From a checkpoint of a small sound classifier.
Model: 4.73M parameters, log mel input, norm batchnorm, widths [192, 288, 432, 640].
Training: soap at rate 0.0015, batches of 64.
Data: trained on single notes of musical instruments (NSynth), 184686 training examples.
Rows from block 9, named by matrix and row number. Rows with one number belong to one channel. Each number is 500 + 50 x the weight over its row's rms, rounded and kept within 0 to 999. All counts start at 0. Numbers have three digits each.
# convs1: first pointwise conv (model.blocks.9.convs.1.weight, 640x432x1), inputs 200-239
# convs3: second pointwise conv (model.blocks.9.convs.3.weight, 640x640x1, transposed), outputs 190-227
convs1.45:532502511431581541461610517582460450461544563489504517527521457550546453378538536445576552437523597484613524428469564481
convs1.46:502557523447464611516474591504431545559502500473453495494436491533516538598504478522379458451538450559511453585611600508
convs1.47:506455513482428507487547497447483412485503466464493560535531436496526453442532544515513575595440507499478552456417500534
convs1.48:517417556400482465454487491549549472490507444412504499542571416478505587510494501544439526475407501525481494530457547501
convs1.49:504602579567541513533480524377517493491468562538588521584486541469510447416563529567492513537422436536524497571453504450
convs1.50:546523442482484435449518540512532618486542533411543480525524513613533569433439490612585496516498491500556601535482467530
convs1.51:492413474540516420512536456462498511589516539564412448505529486420534485449458551426568515510453456499583539478519555550
convs1.52:478539542413521516418579445504443484492432473525553434444493488483458564446449471527520574493476464496522503467603559613
convs1.53:400449443467502512487431410577513476516449513497426497532505488450467512545508465512477519479422528513549528540396575448
convs1.54:450412489465456427571577517516454486576520533523516492514510497446510493498537458536480485435463567454454458398468390448
convs1.55:528530454468514515496513548471478496543437524438519534451435578503411589451458532464525440549473454585587524432420530507
convs1.56:530511564540519497489417438449501514520490462457567467362445537558530524497444391534499386502465511566530529487486509466
convs1.57:518446556524532506542473555556517462554568495439530511445514526409490492537551477557524507534403470448493532495538603436
convs1.58:475469530482488486568483443470553505566484516461475462408537564608363497477519455570551609524410492502515436416543598506
convs1.59:501515539603453472452465502444456536486513518519466521508463572593523485473580503440571440480418455560421429431477463598
convs1.60:490530483511587448516497451533433467555577525496517505399531406397550537573546530411413411461514447544516498504516525462
convs1.61:510590586575544509469568554524419474429537373497419429456542514519572422448506495440425536495556474455503520593482496439
convs1.62:467483558503450452469494494455525437517525467456452545632522516498544635505511378455491549478491387575442433442488445436
convs1.63:518483528491485485519584586618457455507471555511479496525524476440483420497535499483517508478456476590450482533452469432
convs1.64:557407444516514524492495561588486472460475433507537465540508513493501562485534549387499424525482456507511515488583486419
convs1.65:506447483439411563519392599478543504461465539523538577487440553564482495540458503597558520395367463497455534470552448473
convs1.66:504382495455457527490584485517579494395528481529514551440530465464436513460555581380577465483454560395500576510464516446
convs1.67:535553398485508494484478448481463466509552550486543429488475438464513518553440511505562512548457536484499483585467453497
convs1.68:512533548414524584546461577490485490599464479382496515400537471529495505558528413568464509552496511578496503429429503514
convs1.69:537520539516458468439535514548580407541518527495476469497509528521565533577503472582474383490500439556460457524535554488
convs1.70:485483527424536524399487456469456502502554534504522424437452502528390501536501393513527453488449498569495437512437563517
convs1.71:511548525538561525449519527583502547490517534452528597502485507499437534545534570475586487480539516483489634529530506502
convs1.72:439404493469488502521495522477446515517419503501495559540384572562486518518449459573490485465507556506482564467587419394
convs1.73:564540522461444499435509462468429512573451551482476457490494430500507566459453527474612470519546545480504493515490500419
convs1.74:464542542498467502433519593495541545508621537509605422495449482556488548416413543531483497563481567484461551559607357493
convs1.75:534558478456567448519389490438617449435573394550523529520577526578482491503599463561499590518617400355533427492505420539
convs1.76:454491636471563454497491549536491444452530594545492528552490444560514444499470525504516526526450453557431556434565622452
convs1.77:491484501557386424447447476490498525527515527597464478483538536509460491534494488495553539526531468415551488481488535552
convs1.78:533512452459443598566497541507463471513459459483535437552454543539546469520482524541508528510579524468493543481400558506
convs1.79:480557449527541538556471481528645516540515417450552599448537492564537562496513453557423468478537506491500557654618440591
convs1.80:453460464499512460508426472423526492569486576469476442556433466467540476497533503556546516549549430526500551621516486554
convs1.81:531545547539519478491487484498568602462590466429524486420468530511568425497501540538582404485528562541541512536442425446
convs1.82:456464440469580547499476542516502408480515472542506481478584487531496497543451522501482417454469425538467548503418502488
convs1.83:529518560572509425472425558505428517457543465530498542488612455493530491417535496476512478526520527600597518476433448456
convs1.84:552598511433537550521373476465458551558456469450493456577535494461551538486583493567559502499499348500475462472453450373
convs1.85:487550553518552552522489540465492491495580448482520473501496488476476488556513443485483553583611492426493582400474441492
convs1.86:490412427499379493459523503472508541552511535516506508447451416537475566553452477502553470550410516604480364456592397424
convs1.87:522435466499494538533431570396513495511482454487435548540510582488514538589599600510468549442516497453459450520490476580
convs1.88:503461482513583469547601536518544490509488489513432641486513477482520546417532425549468481475533474537553600443582463442
convs1.89:490609492503516435473491534462584506479438420445533559578480472516508497474490484356463498447558472522509539544505547405
convs1.90:470535520447555525425484490523563442488551490540548573445485445481531452495498483488552464517466482434624531610563548475
convs1.91:567534569567484523462437384528552460528432535498573518527487596414411429492499387466594488478531477538463418594537543491
convs1.92:515480569444493489456513476536584449467468554418497533538464514484540531601536526466447512491556483476504615551640451482
convs1.93:596505357520485521374422528581512436416465690446471450479494514437407499509459473474459572494544481498468510501482478475
convs1.94:473595461597541498477462546363539443524484470460493430421502585525503545526468497520514496479439593427428547526512513401
convs1.95:527516406499473474574535489561466525511439516496496399446398555494467504479467549369480480441525407455506522479505475424
convs1.96:518531603554437520526455440387495397401488513469531510519505491498486540515494470543544413481520518418480556376524505442
convs1.97:543537518502504485499482499552468573504542448582431462468606641438568486582583544430450483462520470544526569452509480525
convs1.98:502438546444518520532475480520469432503582463471498528509529542431493449502545499484493574526497468582377481553569504487
convs1.99:486507497535563455360464513407478496482481430473580584543507544466539493478545485431451452517379542543484573485515618464
convs1.100:544483430500512541391565441404470523565505502498487494464517565562422512514419467472542506556491426496500493512483500546
convs1.101:504444546463455546522567479465529508480436388535476462601473431481473520562576532444547468446564521441426477439489569558
convs1.102:494478544512596424459547458533538513545488400452554461507557519420516555456560568441489620492503533474466484502513527492
convs1.103:526440476508531498527408542482541532470500506486499582544478507500475510544447442519438470498493463479438473482543490491
convs1.104:562462429485500586462386528411470490512561525453505396498477484495552442545434532633513436559500419535456465532451624596
convs1.105:557590609499501490592533468531581537433533457563536494538445564495445574613422485469482536447514550518536502467480537540
convs1.106:417562431577587510475459480548510421398449547523458481503573535440519484511505445517503481504477472467470547503524468441
convs1.107:455441520526495481476513531401546462521539468518561517585551394501486526499459590597489502430429480443536471454473559587
convs1.108:456570428466436503608482507497449546426489539592534542424516435378583457481477502435492532585612548533433481441602428435
convs1.109:461602561419508491533560522515496474492518487508417567557517490508500450547441395457486502542457431554435519537526593493
convs1.110:502483530530555502530476515508568452474574563467496501538526471521463550519397534523527475523443551592526482510453546570
convs1.111:428426545461429471486549480508497438526519442495516617612545503498449554570434508449571370451461526495488518420468524476
convs1.112:569553439422447365477451474510520469437473565474598505554518464472550446621540475543395498568456617402531516553446368439
convs1.113:445530455495576457593530465579483510461447551471436506481574519442492516507509421505433507486493510521454511511409528434
convs1.114:517508463486446432591528507554598508430518506505549542443467515490508542434563440430518537495533489443468536527467477457
convs1.115:524450476423489521513572400484500481537586473413517569461475485473604509576469517500437516476486521528488412499558573565
convs1.116:493516468520468484537531512527518527398433419596573491415486427472445492461377497534485591487461553579428478464468537506
convs1.117:479523545559505560507433528567542499494453487576509446454452427418523508528556527542481474444548511462446462510563545498
convs1.118:514454396400532545520482467487457471451519528488519514531559589505495552509519489471451458515542567563564552462511506464
convs1.119:468567509428461501524504476477479516485545507498452520462462467458454408491572542374530427503452447492510481589435534484
convs1.120:463542602565535517472466520511472476455570433491477432551532555550481491441540462438490463487454478509486459436532575528
convs1.121:508514563478489502481538541519471446457480513463542565564486492571557496512473537487581475515519540496529549486429435490
convs1.122:512589367511574510579581417440467521581454434541488476431543505512397559494568446537522470549484457456526514471555490468
convs1.123:537469541437533449420540518470550528441562450369450503521540546420494495488497508495507530478554561515503484554509576484
convs1.124:501506498497457544453561560482383522531474527588464509638493548528541476490619523516508477594511512548415485429545531459
convs1.125:519443446478536513504495455479473560519526489324478436579570480486434546577542511490498580540528575478536459480519538565
convs1.126:522451452597581502447544413513517499442558453544517551457464451523600656462424534460434427501465594499429448460499549556
convs1.127:542494518481537450504518541419517434410445558420546495425540574428495452522565484531445496599490478522471501527598451471
convs1.128:489544469445545504491422497599522468485501510594431405559565536467475517511529534468489539519447492454458426480461527512
convs1.129:467464443528485454498484517449437458478507572545471460461481435504507558533458511560596437524553421516362475428504522527
convs1.130:559491451460526546464451453492475586549508534594445477600476544508457452460562572505557412503535429533522519503510608613
convs1.131:509480577490505564505410487532419557539485576463510535534501484387520558574541538444454534569542531560447419517507494515
convs1.132:453511570497576583576439521482513433476566461485510460524529518458556489464533529524503471527578453489478554491456510468
convs1.133:494572472527487509478597491406458492426519485454503538506583527539511509574490448517549557424440589501514475389463540484
convs1.134:536512482482527469573535403559484481523504557472545544486528421494479500505538555505549370504569472425507551597470540574
convs1.135:448475496512517460543551427488393440492447511537541372533495571446432539443452467406465554572454473480564535520572488513
convs1.136:579433536478542531528397448502536387507585446447447513479532502470544554532403486441569489548471548510402470433474507550
convs1.137:476607495582520534453535568483513548382606428555469497449476538597452429482508548492522531437413395497578486499530482535
convs1.138:505580494483500482437499482472519530438491410490400465438503527513470524512424536485494533459521438485583554523560479493
convs1.139:549538442452489534473474467509564479542419463513572538473489584542492494588463509538601463481451577528625491485511491441
convs1.140:506557421506573495592566458551478443499511574484551480381504472545475494574591517545598559474552520454499577549481461512
convs1.141:528434609484532498493419450481439517572468458476466414490479521499547441553563445459489404473533441500501459536411471467
convs1.142:489484460515535482576553430559532554414522445472599468542509506475524423498472422440472394446531476577455466544489505473
convs1.143:544436431485481413469469446517556524464483458539386447459569468401504461452488537586454548523566524453509526466527487531
convs1.144:399511503444501498460537561451554551474597486515475557469538450428540493456488461428487519510472561597515516539473519471
convs1.145:494373577533592391533491476553499530536508528570569491542504539496546522470452569556469456555451532495513469459393572433
convs1.146:449487467501517463531523472475431548483450494304444469425415426556531464459594497433539489504455500509510472469528509449
convs1.147:482438535583449404525372460541533399456516497441430503543521476514517431488544510432574545448475505484530497472497499484
convs1.148:435551448576565445473584520468582492549556527480469525600512461478483522498510447484483532486554581413475544511487504442
convs1.149:438471454470468483478559428483590528460564534582548466571450575521507478607459444545478487493552444454512572511496471452
convs1.150:481559461529529454530488522478498445498455480445475543494519432485511421496467584453594505561516496513412459526562525490
convs1.151:536487542568542536543531464572520575574482514491572542620446489513405434563480538454467568592519512423530526541579499399
convs1.152:582550499427567548426498491611520536452458519565490511528506539484509524561630583555410564562471517470508559470521509478
convs1.153:521577581440510539521492492513505551496460557547456543452535590568531595473481408494448556555560575588493420443523508432
convs1.154:535514558501525464466614508530409585441504405612444446549456416444501493449571470475516546489481480534540448492533627495
convs1.155:509555428448527500486529506435550488466538570530527565483610469461549521503482491490518512521498557387515555600459525678
convs1.156:375561517554495459438482575499558471535542471639466550395548460501432513482465546468491531443455570578449575472532526501
convs1.157:486473446420545488572530495497451489465509482499512439519505580562507547526467597446463503563514504525487535495493491541
convs1.158:469468492523521562590596492511459492518458517526570500432422438521480401472555473539557581481473508471459556379497541451
convs1.159:538517552461516542526469477427520567490474520518399496415569585435398525416570543441577456619403550559434478511503484496
convs1.160:448468551548484459413552542451552456573549564465412543506529497585538496469530483416517499533482497407544498423517567585
convs1.161:474476557521481563520450435463419516477530596489529577534493458451516473459554502515495445508543567416443565485544463391
convs1.162:438414497531493449507481429503507524468545551453514565471462487585440530455538457559565357481550517531616532401521431475
convs1.163:401550489448573443459542518484435495520476558489490468614538441440508487483510490458454468514470550566526487492522515495
convs1.164:483488569551545444476561502576542501480485433501517532444512474476381585475526502541543540551529413492569456543496381546
convs1.165:478499523547515471427483452612446554496386521420513425534461574507526507531467496533557439524552513474526456536614335481
convs1.166:465531515524418620524462538495527552434420615560432424638536485484585495515607469556486454540509507451581411508396490525
convs1.167:481456508501463489558431548460522495506524467504454515527498502503532607513480508545500479567444403589536536541469570551
convs1.168:535505504562540558423496450444504428600575469486511506522450430513494519507606460519540457528533544518470511495509453453
convs1.169:476428544411511488492455518491578443458549515482449541494481441485482474512395580519529427511466554549546530477454605498
convs1.170:497526482467519512524515529515411600452535406491437388524464614522533639531545497448501569508430471466542486483450494511
convs1.171:463505517544454478529429495540569483500457430452549506507432453441436444554509465598446515537565529503445501510475440503
convs1.172:517530504410448437482495502503504490513471477492598533484486391545400568448481561494520500448550555458434543535410494432
convs1.173:559519482486584553476537414414482517544462540522546536519416557458468568436530516554413490512495442409427572492466492531
convs1.174:548428481527481479480500574466452475494492533520535447505452523505506452537487462539501405508508457458545595474472549561
convs1.175:523576469529547526460496473530493473439547544416453584547546543444502537488530506522552450535505442477567460503497502455
convs1.176:521396552401435463525495498511596530475530477450505464557533518479539396550451508477502546501480471516552503538477519596
convs1.177:479555524509475511531533424523510523418521527397516527489515499476468452437451487533402551447568570466408463411536544514
convs1.178:484504512513502545487460616480531460506482415528505418459553579440537413478445458421536560490482525505522417407451469469
convs1.179:523529453517537505538565490601451477466469525457474420496435497484502476504489565547418538474497571522521503500509457559
convs1.180:466525488443573566528525364476419431480436537526510656625508507527513501472588462554551464411467626515524485517427515522
convs1.181:488424511467423556462487476456491457554533496567533489533531538494570534454385461534472544526494501519539389556505487582
convs1.182:551436512463508521430555587498489551391447508508466518530575507478416457531501510481550444509489481524565575524531518474
convs1.183:531477398565439462493569462434456468477560523393445470534523518487546547511506409497444472518496509580391370461394450539
convs1.184:480533432491421519541531589465473550556411417602525411534508458496553452476436494505464489527448608522488553468498463457
convs1.185:497490517405427559444539470592480491491509422565542361482495393446496541461545493467568410453501497477431556405462459556
convs1.186:557479549472517552606468556431452473581582442542541440452534552485401530558480510391604436465479394461507514455505405516
convs1.187:480491603430547433481480497438538449578505518519526456474491524472521478564569444441582523494436459492523522498441497451
convs1.188:476479508475450458389507468555499458463493512510545472549383485416476533508466512516398498534479453564457571520494599498
convs1.189:447467543505488541440517480559456503519525463460543549488506472472555582476459524462587530544466521531516504593497509506
convs1.190:451549505438507452395441463510580590576446398515586554423463435450578531497518482582467508433494513480430452454509448494
convs3.45:528509509495620509559523542547434523491504560498545489485584686480607367520429526520453567479509469517617407521486
convs3.46:524473446501480447455462465475590445466487515623533526514564540529498531490518539602480587561466627490435480427557
convs3.47:540589536474522526471480449512472572462536430455524507505479459479510507494413494555472485520460499498560594419473
convs3.48:528524419538556504486481484492542449508586423568456546509498486408480518519492485526467530501518585525544478519476
convs3.49:512475518576495434594511552487581461398470376465493561447583574465474497436499489434468387499415469481504550548500
convs3.50:457487544508555457450516361413474482506501494477539447507467505577504474487501515493561579537509477553479374528379
convs3.51:608479553482520467478501454428559481526506444422483564455475482482496487485564446549547534522480581519482501591526
convs3.52:590489460430487543443465516466483509489490508505466473542500513455473490424534496525530493561535435517539581483447
convs3.53:453498448435495565448509493448537551453505510535434532540528534474502482492498481527463521612525415479475541505492
convs3.54:422459497474447484462503384528470454515502477467502549520548476489504493453457486451496512420572452468441529503448
convs3.55:557537609491460547467449545590505546447397486432506497497519455548485497602544485484470490424372454545582407530401
convs3.56:659576411516520572539544401506436498530475518560444426522470544448476549459515487493443596536556459533465469466564
convs3.57:523456538485545483507487548509581465525480460585461511579466483585490469442547483425461513484367456494512543491539
convs3.58:440494452516522542518528461508525533533479487597462453494476495543413462585535520428496479581470420457524476475554
convs3.59:386528424426473482405546531506515547403520477484380613469523556460518544541472436545496549550530491419510456534457
convs3.60:547533513528460499459514548563505495579514450525471541519582457547571478430488540381557516397463542531577421449498
convs3.61:426367480481583486578529510495440385424541453587465563490485475528595473493576375581507486484452440555551554484404
convs3.62:584542399554585522427442514483497467519583524400484485637515433488431543493494540486507451469481437524441533466422
convs3.63:512481552502505614482451547479480450439458505473577518504545453531492468496459520452556550609470439538494472449541
convs3.64:492549518505542430467527414568484558542594511544589464492442574573494436484520465509495564501488557524451450595651
convs3.65:440428509448511508518544471502469427509543532516387509489524393460464473448517532408463557529520508449430528493517
convs3.66:478521588496480567501512471539583458428557514498557408599411506455461488522484469515484447507562464497510465495457
convs3.67:495565537473523440568536436483471501513427512532521592370556441545391458488520572488493447539459485471532661531439
convs3.68:506489593556555523516506542510567480567474405547548457574535532475558450569450467465496540502513487577549521490472
convs3.69:554540580581433481478584466517521531484580431463434444488565410529391597591538461459394511434568461452564451506529
convs3.70:500444498624487405462534491490582486430594546476513469363550497579468462466580518483509463567508561516553539568549
convs3.71:516523476524484391521543507493527491509453485479492453480538535543430424485546495447481508485456484562488459510454
convs3.72:590537521488477477549491453472518480573563462532447568578566550583502479570444488497523612508441508579529541492593
convs3.73:408479520465504522593590543419492388481553529560526518462485524576580535547503475536438471500492479492402524438482
convs3.74:506447493499511426422542560404544568582466447508415406555486490482487525529439467520440486448524520493451523570442
convs3.75:569507439462477463549504503451472476454492516432516456430443467545532322475503506547575418526440517502597506569454
convs3.76:480523549458433422393525552591555479516414516537488454550562638499459550478529534494484516484530502478569426421537
convs3.77:520431440597484582480456525520522532477526471537531514597565470454506580484397496611573412487510485545428409539520
convs3.78:437523406534468610419471433560544539467501509512474443465431511553613493478599484558529420498528481503542467548460
convs3.79:481471460477495556452512569508625498556446536544596572471515416567479510536522493564479495453542470560469519472494
convs3.80:438537512481433527479435573446523486469450509595510560479488434443412434435441474508516438433512534546487432532502
convs3.81:488531525538537550444580536518522531535566530506496564540495581476472489511533447574530594410484514526521554482502
convs3.82:536537464503464434462507456518541555467435586449535522583543519518558512473518557519483467500527550391502461504558
convs3.83:443524489462494537560542573512588489498477531441447420480497537468444534452543576458617399545586603424517469413536
convs3.84:517399534559560434629509541514534531612505491488512480414525492513467465516507602467517535578425495535491462559449
convs3.85:612503555532544514474468514504449537459492462491545518500544553549480538470522418559440579527486465571543435499514
convs3.86:544515527488409433457486501515549478490470538568565519519407557545555574532416492501478472544498523623446508521558
convs3.87:424493474469535548522497513513525427463521454528526539530510471530453466438455463467489589404444423540465428452467
convs3.88:549551471522581484514524504505445480544460444489403428600558588535505435514469512620521351493489472484499434475498
convs3.89:516505511455457493428510528500519497442515469441545426491471482509480580465408486567506486552464528569520456506569
convs3.90:534498382467512486518480531603517480553545567523497478500551496529488434511530519521512539452503512526449567547475
convs3.91:474501487553488509442557443562504493531543505508443496497479483500475458496426507436463498482440523429564461539506
convs3.92:541547434522478526492553441528449423443535492451566463513423478512440526415542543464510525611538518479471523486469
convs3.93:436558526488539426535475556537553591599513497541479470591499532473576511490502504387529488519496477502542568457473
convs3.94:476556477606435485494553432557489474518570523542448500545466512502471522473550484568567393521486485508429425494450
convs3.95:520571547524431513416481467479502540512431418590431489411523501482467491477504494487536567426455518501444466566466
convs3.96:494488420537487436494522557402512526437519587502527551439489502516457505573545556572463526446473490441396525569429
convs3.97:490450497491505519441481505494546556505475529541380507492523567470567500550511533455592502526553394432438448514446
convs3.98:530483516491543579503496396543494450465528508496575503441548421475498524529586484506540429463497469497480499546422
convs3.99:536464466519501559541589487574489515483550509569497522370434557479487592601474501495556470528480538444474496565580
convs3.100:519523511511432494511514558419551459546429492472544508518435483530452461479544487535528486489526403516456506517538
convs3.101:531475480418547473484545530437416513515572511493441414495537554412486529543554505466490426441484542522467448490617
convs3.102:538504444528566529535456610435593535531553542474568467635545492475560478613504559478514513497478536541478468565487
convs3.103:570518465480451465505464508518422584483567508529430523461521501443465516519498491597556465411455446470496400447558
convs3.104:515539494552490514525499362506413389481467471412509570386527546514502485415465443481444557463467519463510550435542
convs3.105:374531437572523447457503488550449505516487508496593508544521468554423459472515518496477399423496467492571484471504
convs3.106:452530531434567466562510574484558564536522503605583474569512408445469555489518511445466487545565437476509392533463
convs3.107:495402487501616481502398550414432533523564469491616491537488512599548533429511474529535452555445526561417631557547
convs3.108:634496620542585488484491471531593468576525460495476570561423486464572513520505523523429564479420447542431443543498
convs3.109:540511476491535414418475439462516500497475531470478509537507542530509493488458483522443411488467500415504536452510
convs3.110:579515545506630465486430562522510541549537489460459473514543550545532470487489522470568518552575525482411485489396
convs3.111:505430470476512455513473566524530575568458469444554485501559455531451428543504490525472503448405527482494462444554
convs3.112:435498561476512442553404544510540511492531507523536418471545467599547489563444567520592444490523490501428377514533
convs3.113:456511532496462518481503467444575451544487546387545506484505482497525467499452539483463457515538541518503476499458
convs3.114:501515454510467501513481546507565562537466552452460497446445475574500429489512527527567488517631505474379451493519
convs3.115:424592470439503561549505532460513486505593516548527525518460555502466558485527499459517575468581465522474508551507
convs3.116:508533525516446482512546499545519459532389404487482412542637556490498632450464505528573485505570474415493486591537
convs3.117:463388561509442441552446468486410548435531491474591444472500409510522443559561510468581504533441336556481484499450
convs3.118:377407492622564470521428458471501427596596446607530439475502543522505523535438530506472455511518545594368506545474
convs3.119:552499585506476570528584519437505506489536480462419468535508591490474502553562572477540421510536491439410437496481
convs3.120:447553495508613466518607514534532520511396493463560510509512514499512536535561521484538473415530514589446574410579
convs3.121:485443498555455464478588552526501504511552524494506478429465463444447537541485469421426516452408502459526474443593
convs3.122:547537483466528564585495590481618483527461599528549577468494444513484512483526497410535618629475403495456493449550
convs3.123:441522474502532490631475508439530539580580445487523485547536492536550519511368507553463494490470585446393528479420
convs3.124:537436439494512499503541496566557474504510514409503472492465459570548506476488620439494396532568542486622541485463
convs3.125:495427533436531476502564496525576526462520481469528371437355403564532628539619456553456479499600468458479567416536
convs3.126:440537519538562427518435415522456583458503574417499586467452511512475585493472582513522447439486494489491473465580
convs3.127:415492548459578445473453607496474561562487415478423473581434426432436556442483540540533457514538528551397444567501
convs3.128:458388447474602391490462443498503516467457517521440450500508482471411575552540533610575481426505572569517479497459
convs3.129:487514501463543534463480505516551517444502545484584461494548573535489456551493587461467393507497581572463507495424
convs3.130:568529501445483536529507557430465484502464410505471483555592532497546490455470466572612511430512567461442456452452
convs3.131:478470410457519463466473438498430534509512488543548517480489506435510543496476432420509536509437489575462458456513
convs3.132:595505397518516514518514487463507478508449423483438509477457393524533450472526489536440493483459546594580456463559
convs3.133:514565494476432517483541472502450476534497496517458489518516602505518465543515540529478366484462479377595403481454
convs3.134:449492568543472591451543486564420472585486486466515582506556450526530569567501391499554581499503562601526458381499
convs3.135:438524509516549512522529574496540535491552460558493512592585450587505538464456457534501416549571464494527578605487
convs3.136:438499419468464543507487549446376467494510498515402518495551579506470527506482510506517434457476547435540445479493
convs3.137:485515610565447454588450491426533435463423424483384479528527527439489509563468439528564468519489539566406520507403
convs3.138:427461495437451440477436497468483468524424487489493523461450531536461415448539460486531563467430515515510475514532
convs3.139:497505570434543480476511610481549310496431404493489541532432554537460505487389460490552460456520444527423491537430
convs3.140:438498459382505541514522575505433471498544486592411486460637508528460428558597441466462581488521508543530574535498
convs3.141:489473436522555507385447480488459477444532475537496486510494555504565484472445577454459496540410617488513491540466
convs3.142:495488461505496502419515519514535567481438558494503520702494460534412441479535457460483426497498452581507447583427
convs3.143:448473476473494509492526425491675474574491450475434439359512452403492441550509479454490476527531503570484444434518
convs3.144:414417574490541539472508461504557593429544529486519498467553573528494482598512428641489499553518556534485474626466
convs3.145:516448449532514400462483457532539486506510465457488483545495553401429510504456410551452529634480394548509478429515
convs3.146:462588553488530533469491440460537422485485460510510483514474515597503507418553483591481502539425568427412508463481
convs3.147:543522572438478508550560527525486444554484578535403547522488512505506584545567540428484528571482540502508578499464
convs3.148:508493458490504469559512486452501527472563517489480491467583410500504551511409517506631407491503492545524476425501
convs3.149:553441599381522496512495520449619498556503525566379511526490429471484519494374503501525551542429476452540519506466
convs3.150:425573462498485455612611463574492529552547499473527546515475469522475464463506529494445496492499532560497447455541
convs3.151:487537512528468509575475515475473509519509511586523519588500419537549500549561476437584464470537391472503597531522
convs3.152:613605531472475469415429466532585537458591528501564482444506513532568557517430492520544434585460503539621437488523
convs3.153:432475454472462494641498533500392410531539562501543520474436545572427487480470396471447381599441542432502612542487
convs3.154:368598444468513501433541395501492415518489478538467537576486583431511536637474410514501519464501484483486485416511
convs3.155:545529514428482459601616518448428555537559530475558497468479515549456543472610569510475587486547440500462451523394
convs3.156:462461510472441445511547478541458412519459574450454448578448552565430470521490495459485521443391572525582506466530
convs3.157:621504549507510459574452365474385475524546477457492472485514524564474440403474430593489415416535472471536333586514
convs3.158:503400386430496462442536500553488523462574489487503503528492521494482480509525507431469466585603527480495556596453
convs3.159:447614476506553483565608504529480447492525508569566563471509559467490460476460538403450513586467523553474443567581
convs3.160:579564487500560542495424433522497459560524523551569448591441515469578639485481512501501581481458522618502532454475
convs3.161:450562541466381491549559501525440479439570553471491500609453508499510516514478426546550434478480455447537532532355
convs3.162:633578499543535511444583511441507486489541520536491417448486551465578533519491508420456508485471499588477536550518
convs3.163:484460514516546542549628555544466533515569455499483547484453489616560565482612449594455667491458427652486513393535
convs3.164:507502503558492476629491438478502550503491484487514433547413613539510564503448569445530474616519494422502461493440
convs3.165:536635494560512513527432468464527548548432564583550484445616486396639398496520563422426407515531471497507538465542
convs3.166:536497466552527408517507492459561532489404415479530492419355497536527447436519601476523541553484490610446454457475
convs3.167:489482537433558486504546440475527552512483564540409470465555493460581483555467539509535429480539524441461518541399
convs3.168:507466514513546474603592498422387446473530564509572443541530521459438534510448500475461430461541551533503531487400
convs3.169:581471421602554521534458517513470481515503511466499480496519400490621531444563480601441443530543438551656452454567
convs3.170:467477477507470548428454526496519572448542417522538485493413579579447522472467457577435526452456444468478553523515
convs3.171:485533387498488500548550501479500576478450407385467515472453501460507556513432475510535484513466482403503481482485
convs3.172:482483487549464455439556546506550487536552461457554492493478487544525417517512562533494576613586439497502534498576
convs3.173:438524555557534508445521499451486511463498389501514422386445496495539525462539481422513557514501512469485504466566
convs3.174:540441484588544464549438447473556508551444451445467445472523512528531471542589541507479509443508534540450550498592
convs3.175:508570477486419509534416540541599565413548531535529427513479381475505501481559593494497480562514440468448551478457
convs3.176:528541438347469578422546529470553459558546529477526535526485469450421463456569497507473489587477484593539448458627
convs3.177:556499540475551495545516540511575454542582563604491540475518417571439450515530443474534412540496400519489388448533
convs3.178:438484522537502566510545571430540489498509419516465455441450458551533478520435507552503616566387490444519497508531
convs3.179:524476423418510513463499529479539464532461477477463474420503471510513500505497542483532403399453549511451497476452
convs3.180:532547538525423556513508463528418404429545453590493524500471441479557487551374515549528466471494454484506503483493
convs3.181:478463404556536535497434536512555504492482466544561440521530431519476492483536504470527520530531512518490501487477
convs3.182:496521500485464550520564496451488582440537485458500423446521522450453493474432528501564535459557568561499515493514
convs3.183:581552531450533487542421435546601545371442476506530491472519540534478534515469562451505503505428430431600530495468
convs3.184:596524531457575478569503511517498490451476502529516477468544437462565501585485416461526511482511542530550475529522
convs3.185:602471505470422421496459531522472593524511493524515440438560517586513488432470471528445564452509445423474445468473
convs3.186:487454533542525530461566498457467472551521631635551570478489496525460475542453373572601555479586505498524568561525
convs3.187:476400520527556508403523440436516536515435487508512531480513465465550499515549481551483446491495522555532464384437
convs3.188:490498521533518421536498494434531506543530500486448457518434504616420523453577478498543442531485439424618441557485
convs3.189:544524503419583475451435456439548538428530511510513475619435509521452371448548501504591497498450450469509457546517
convs3.190:541476459466483561397504565469544491474445484543665514430555488445466636558441422579550445470507588533488488482511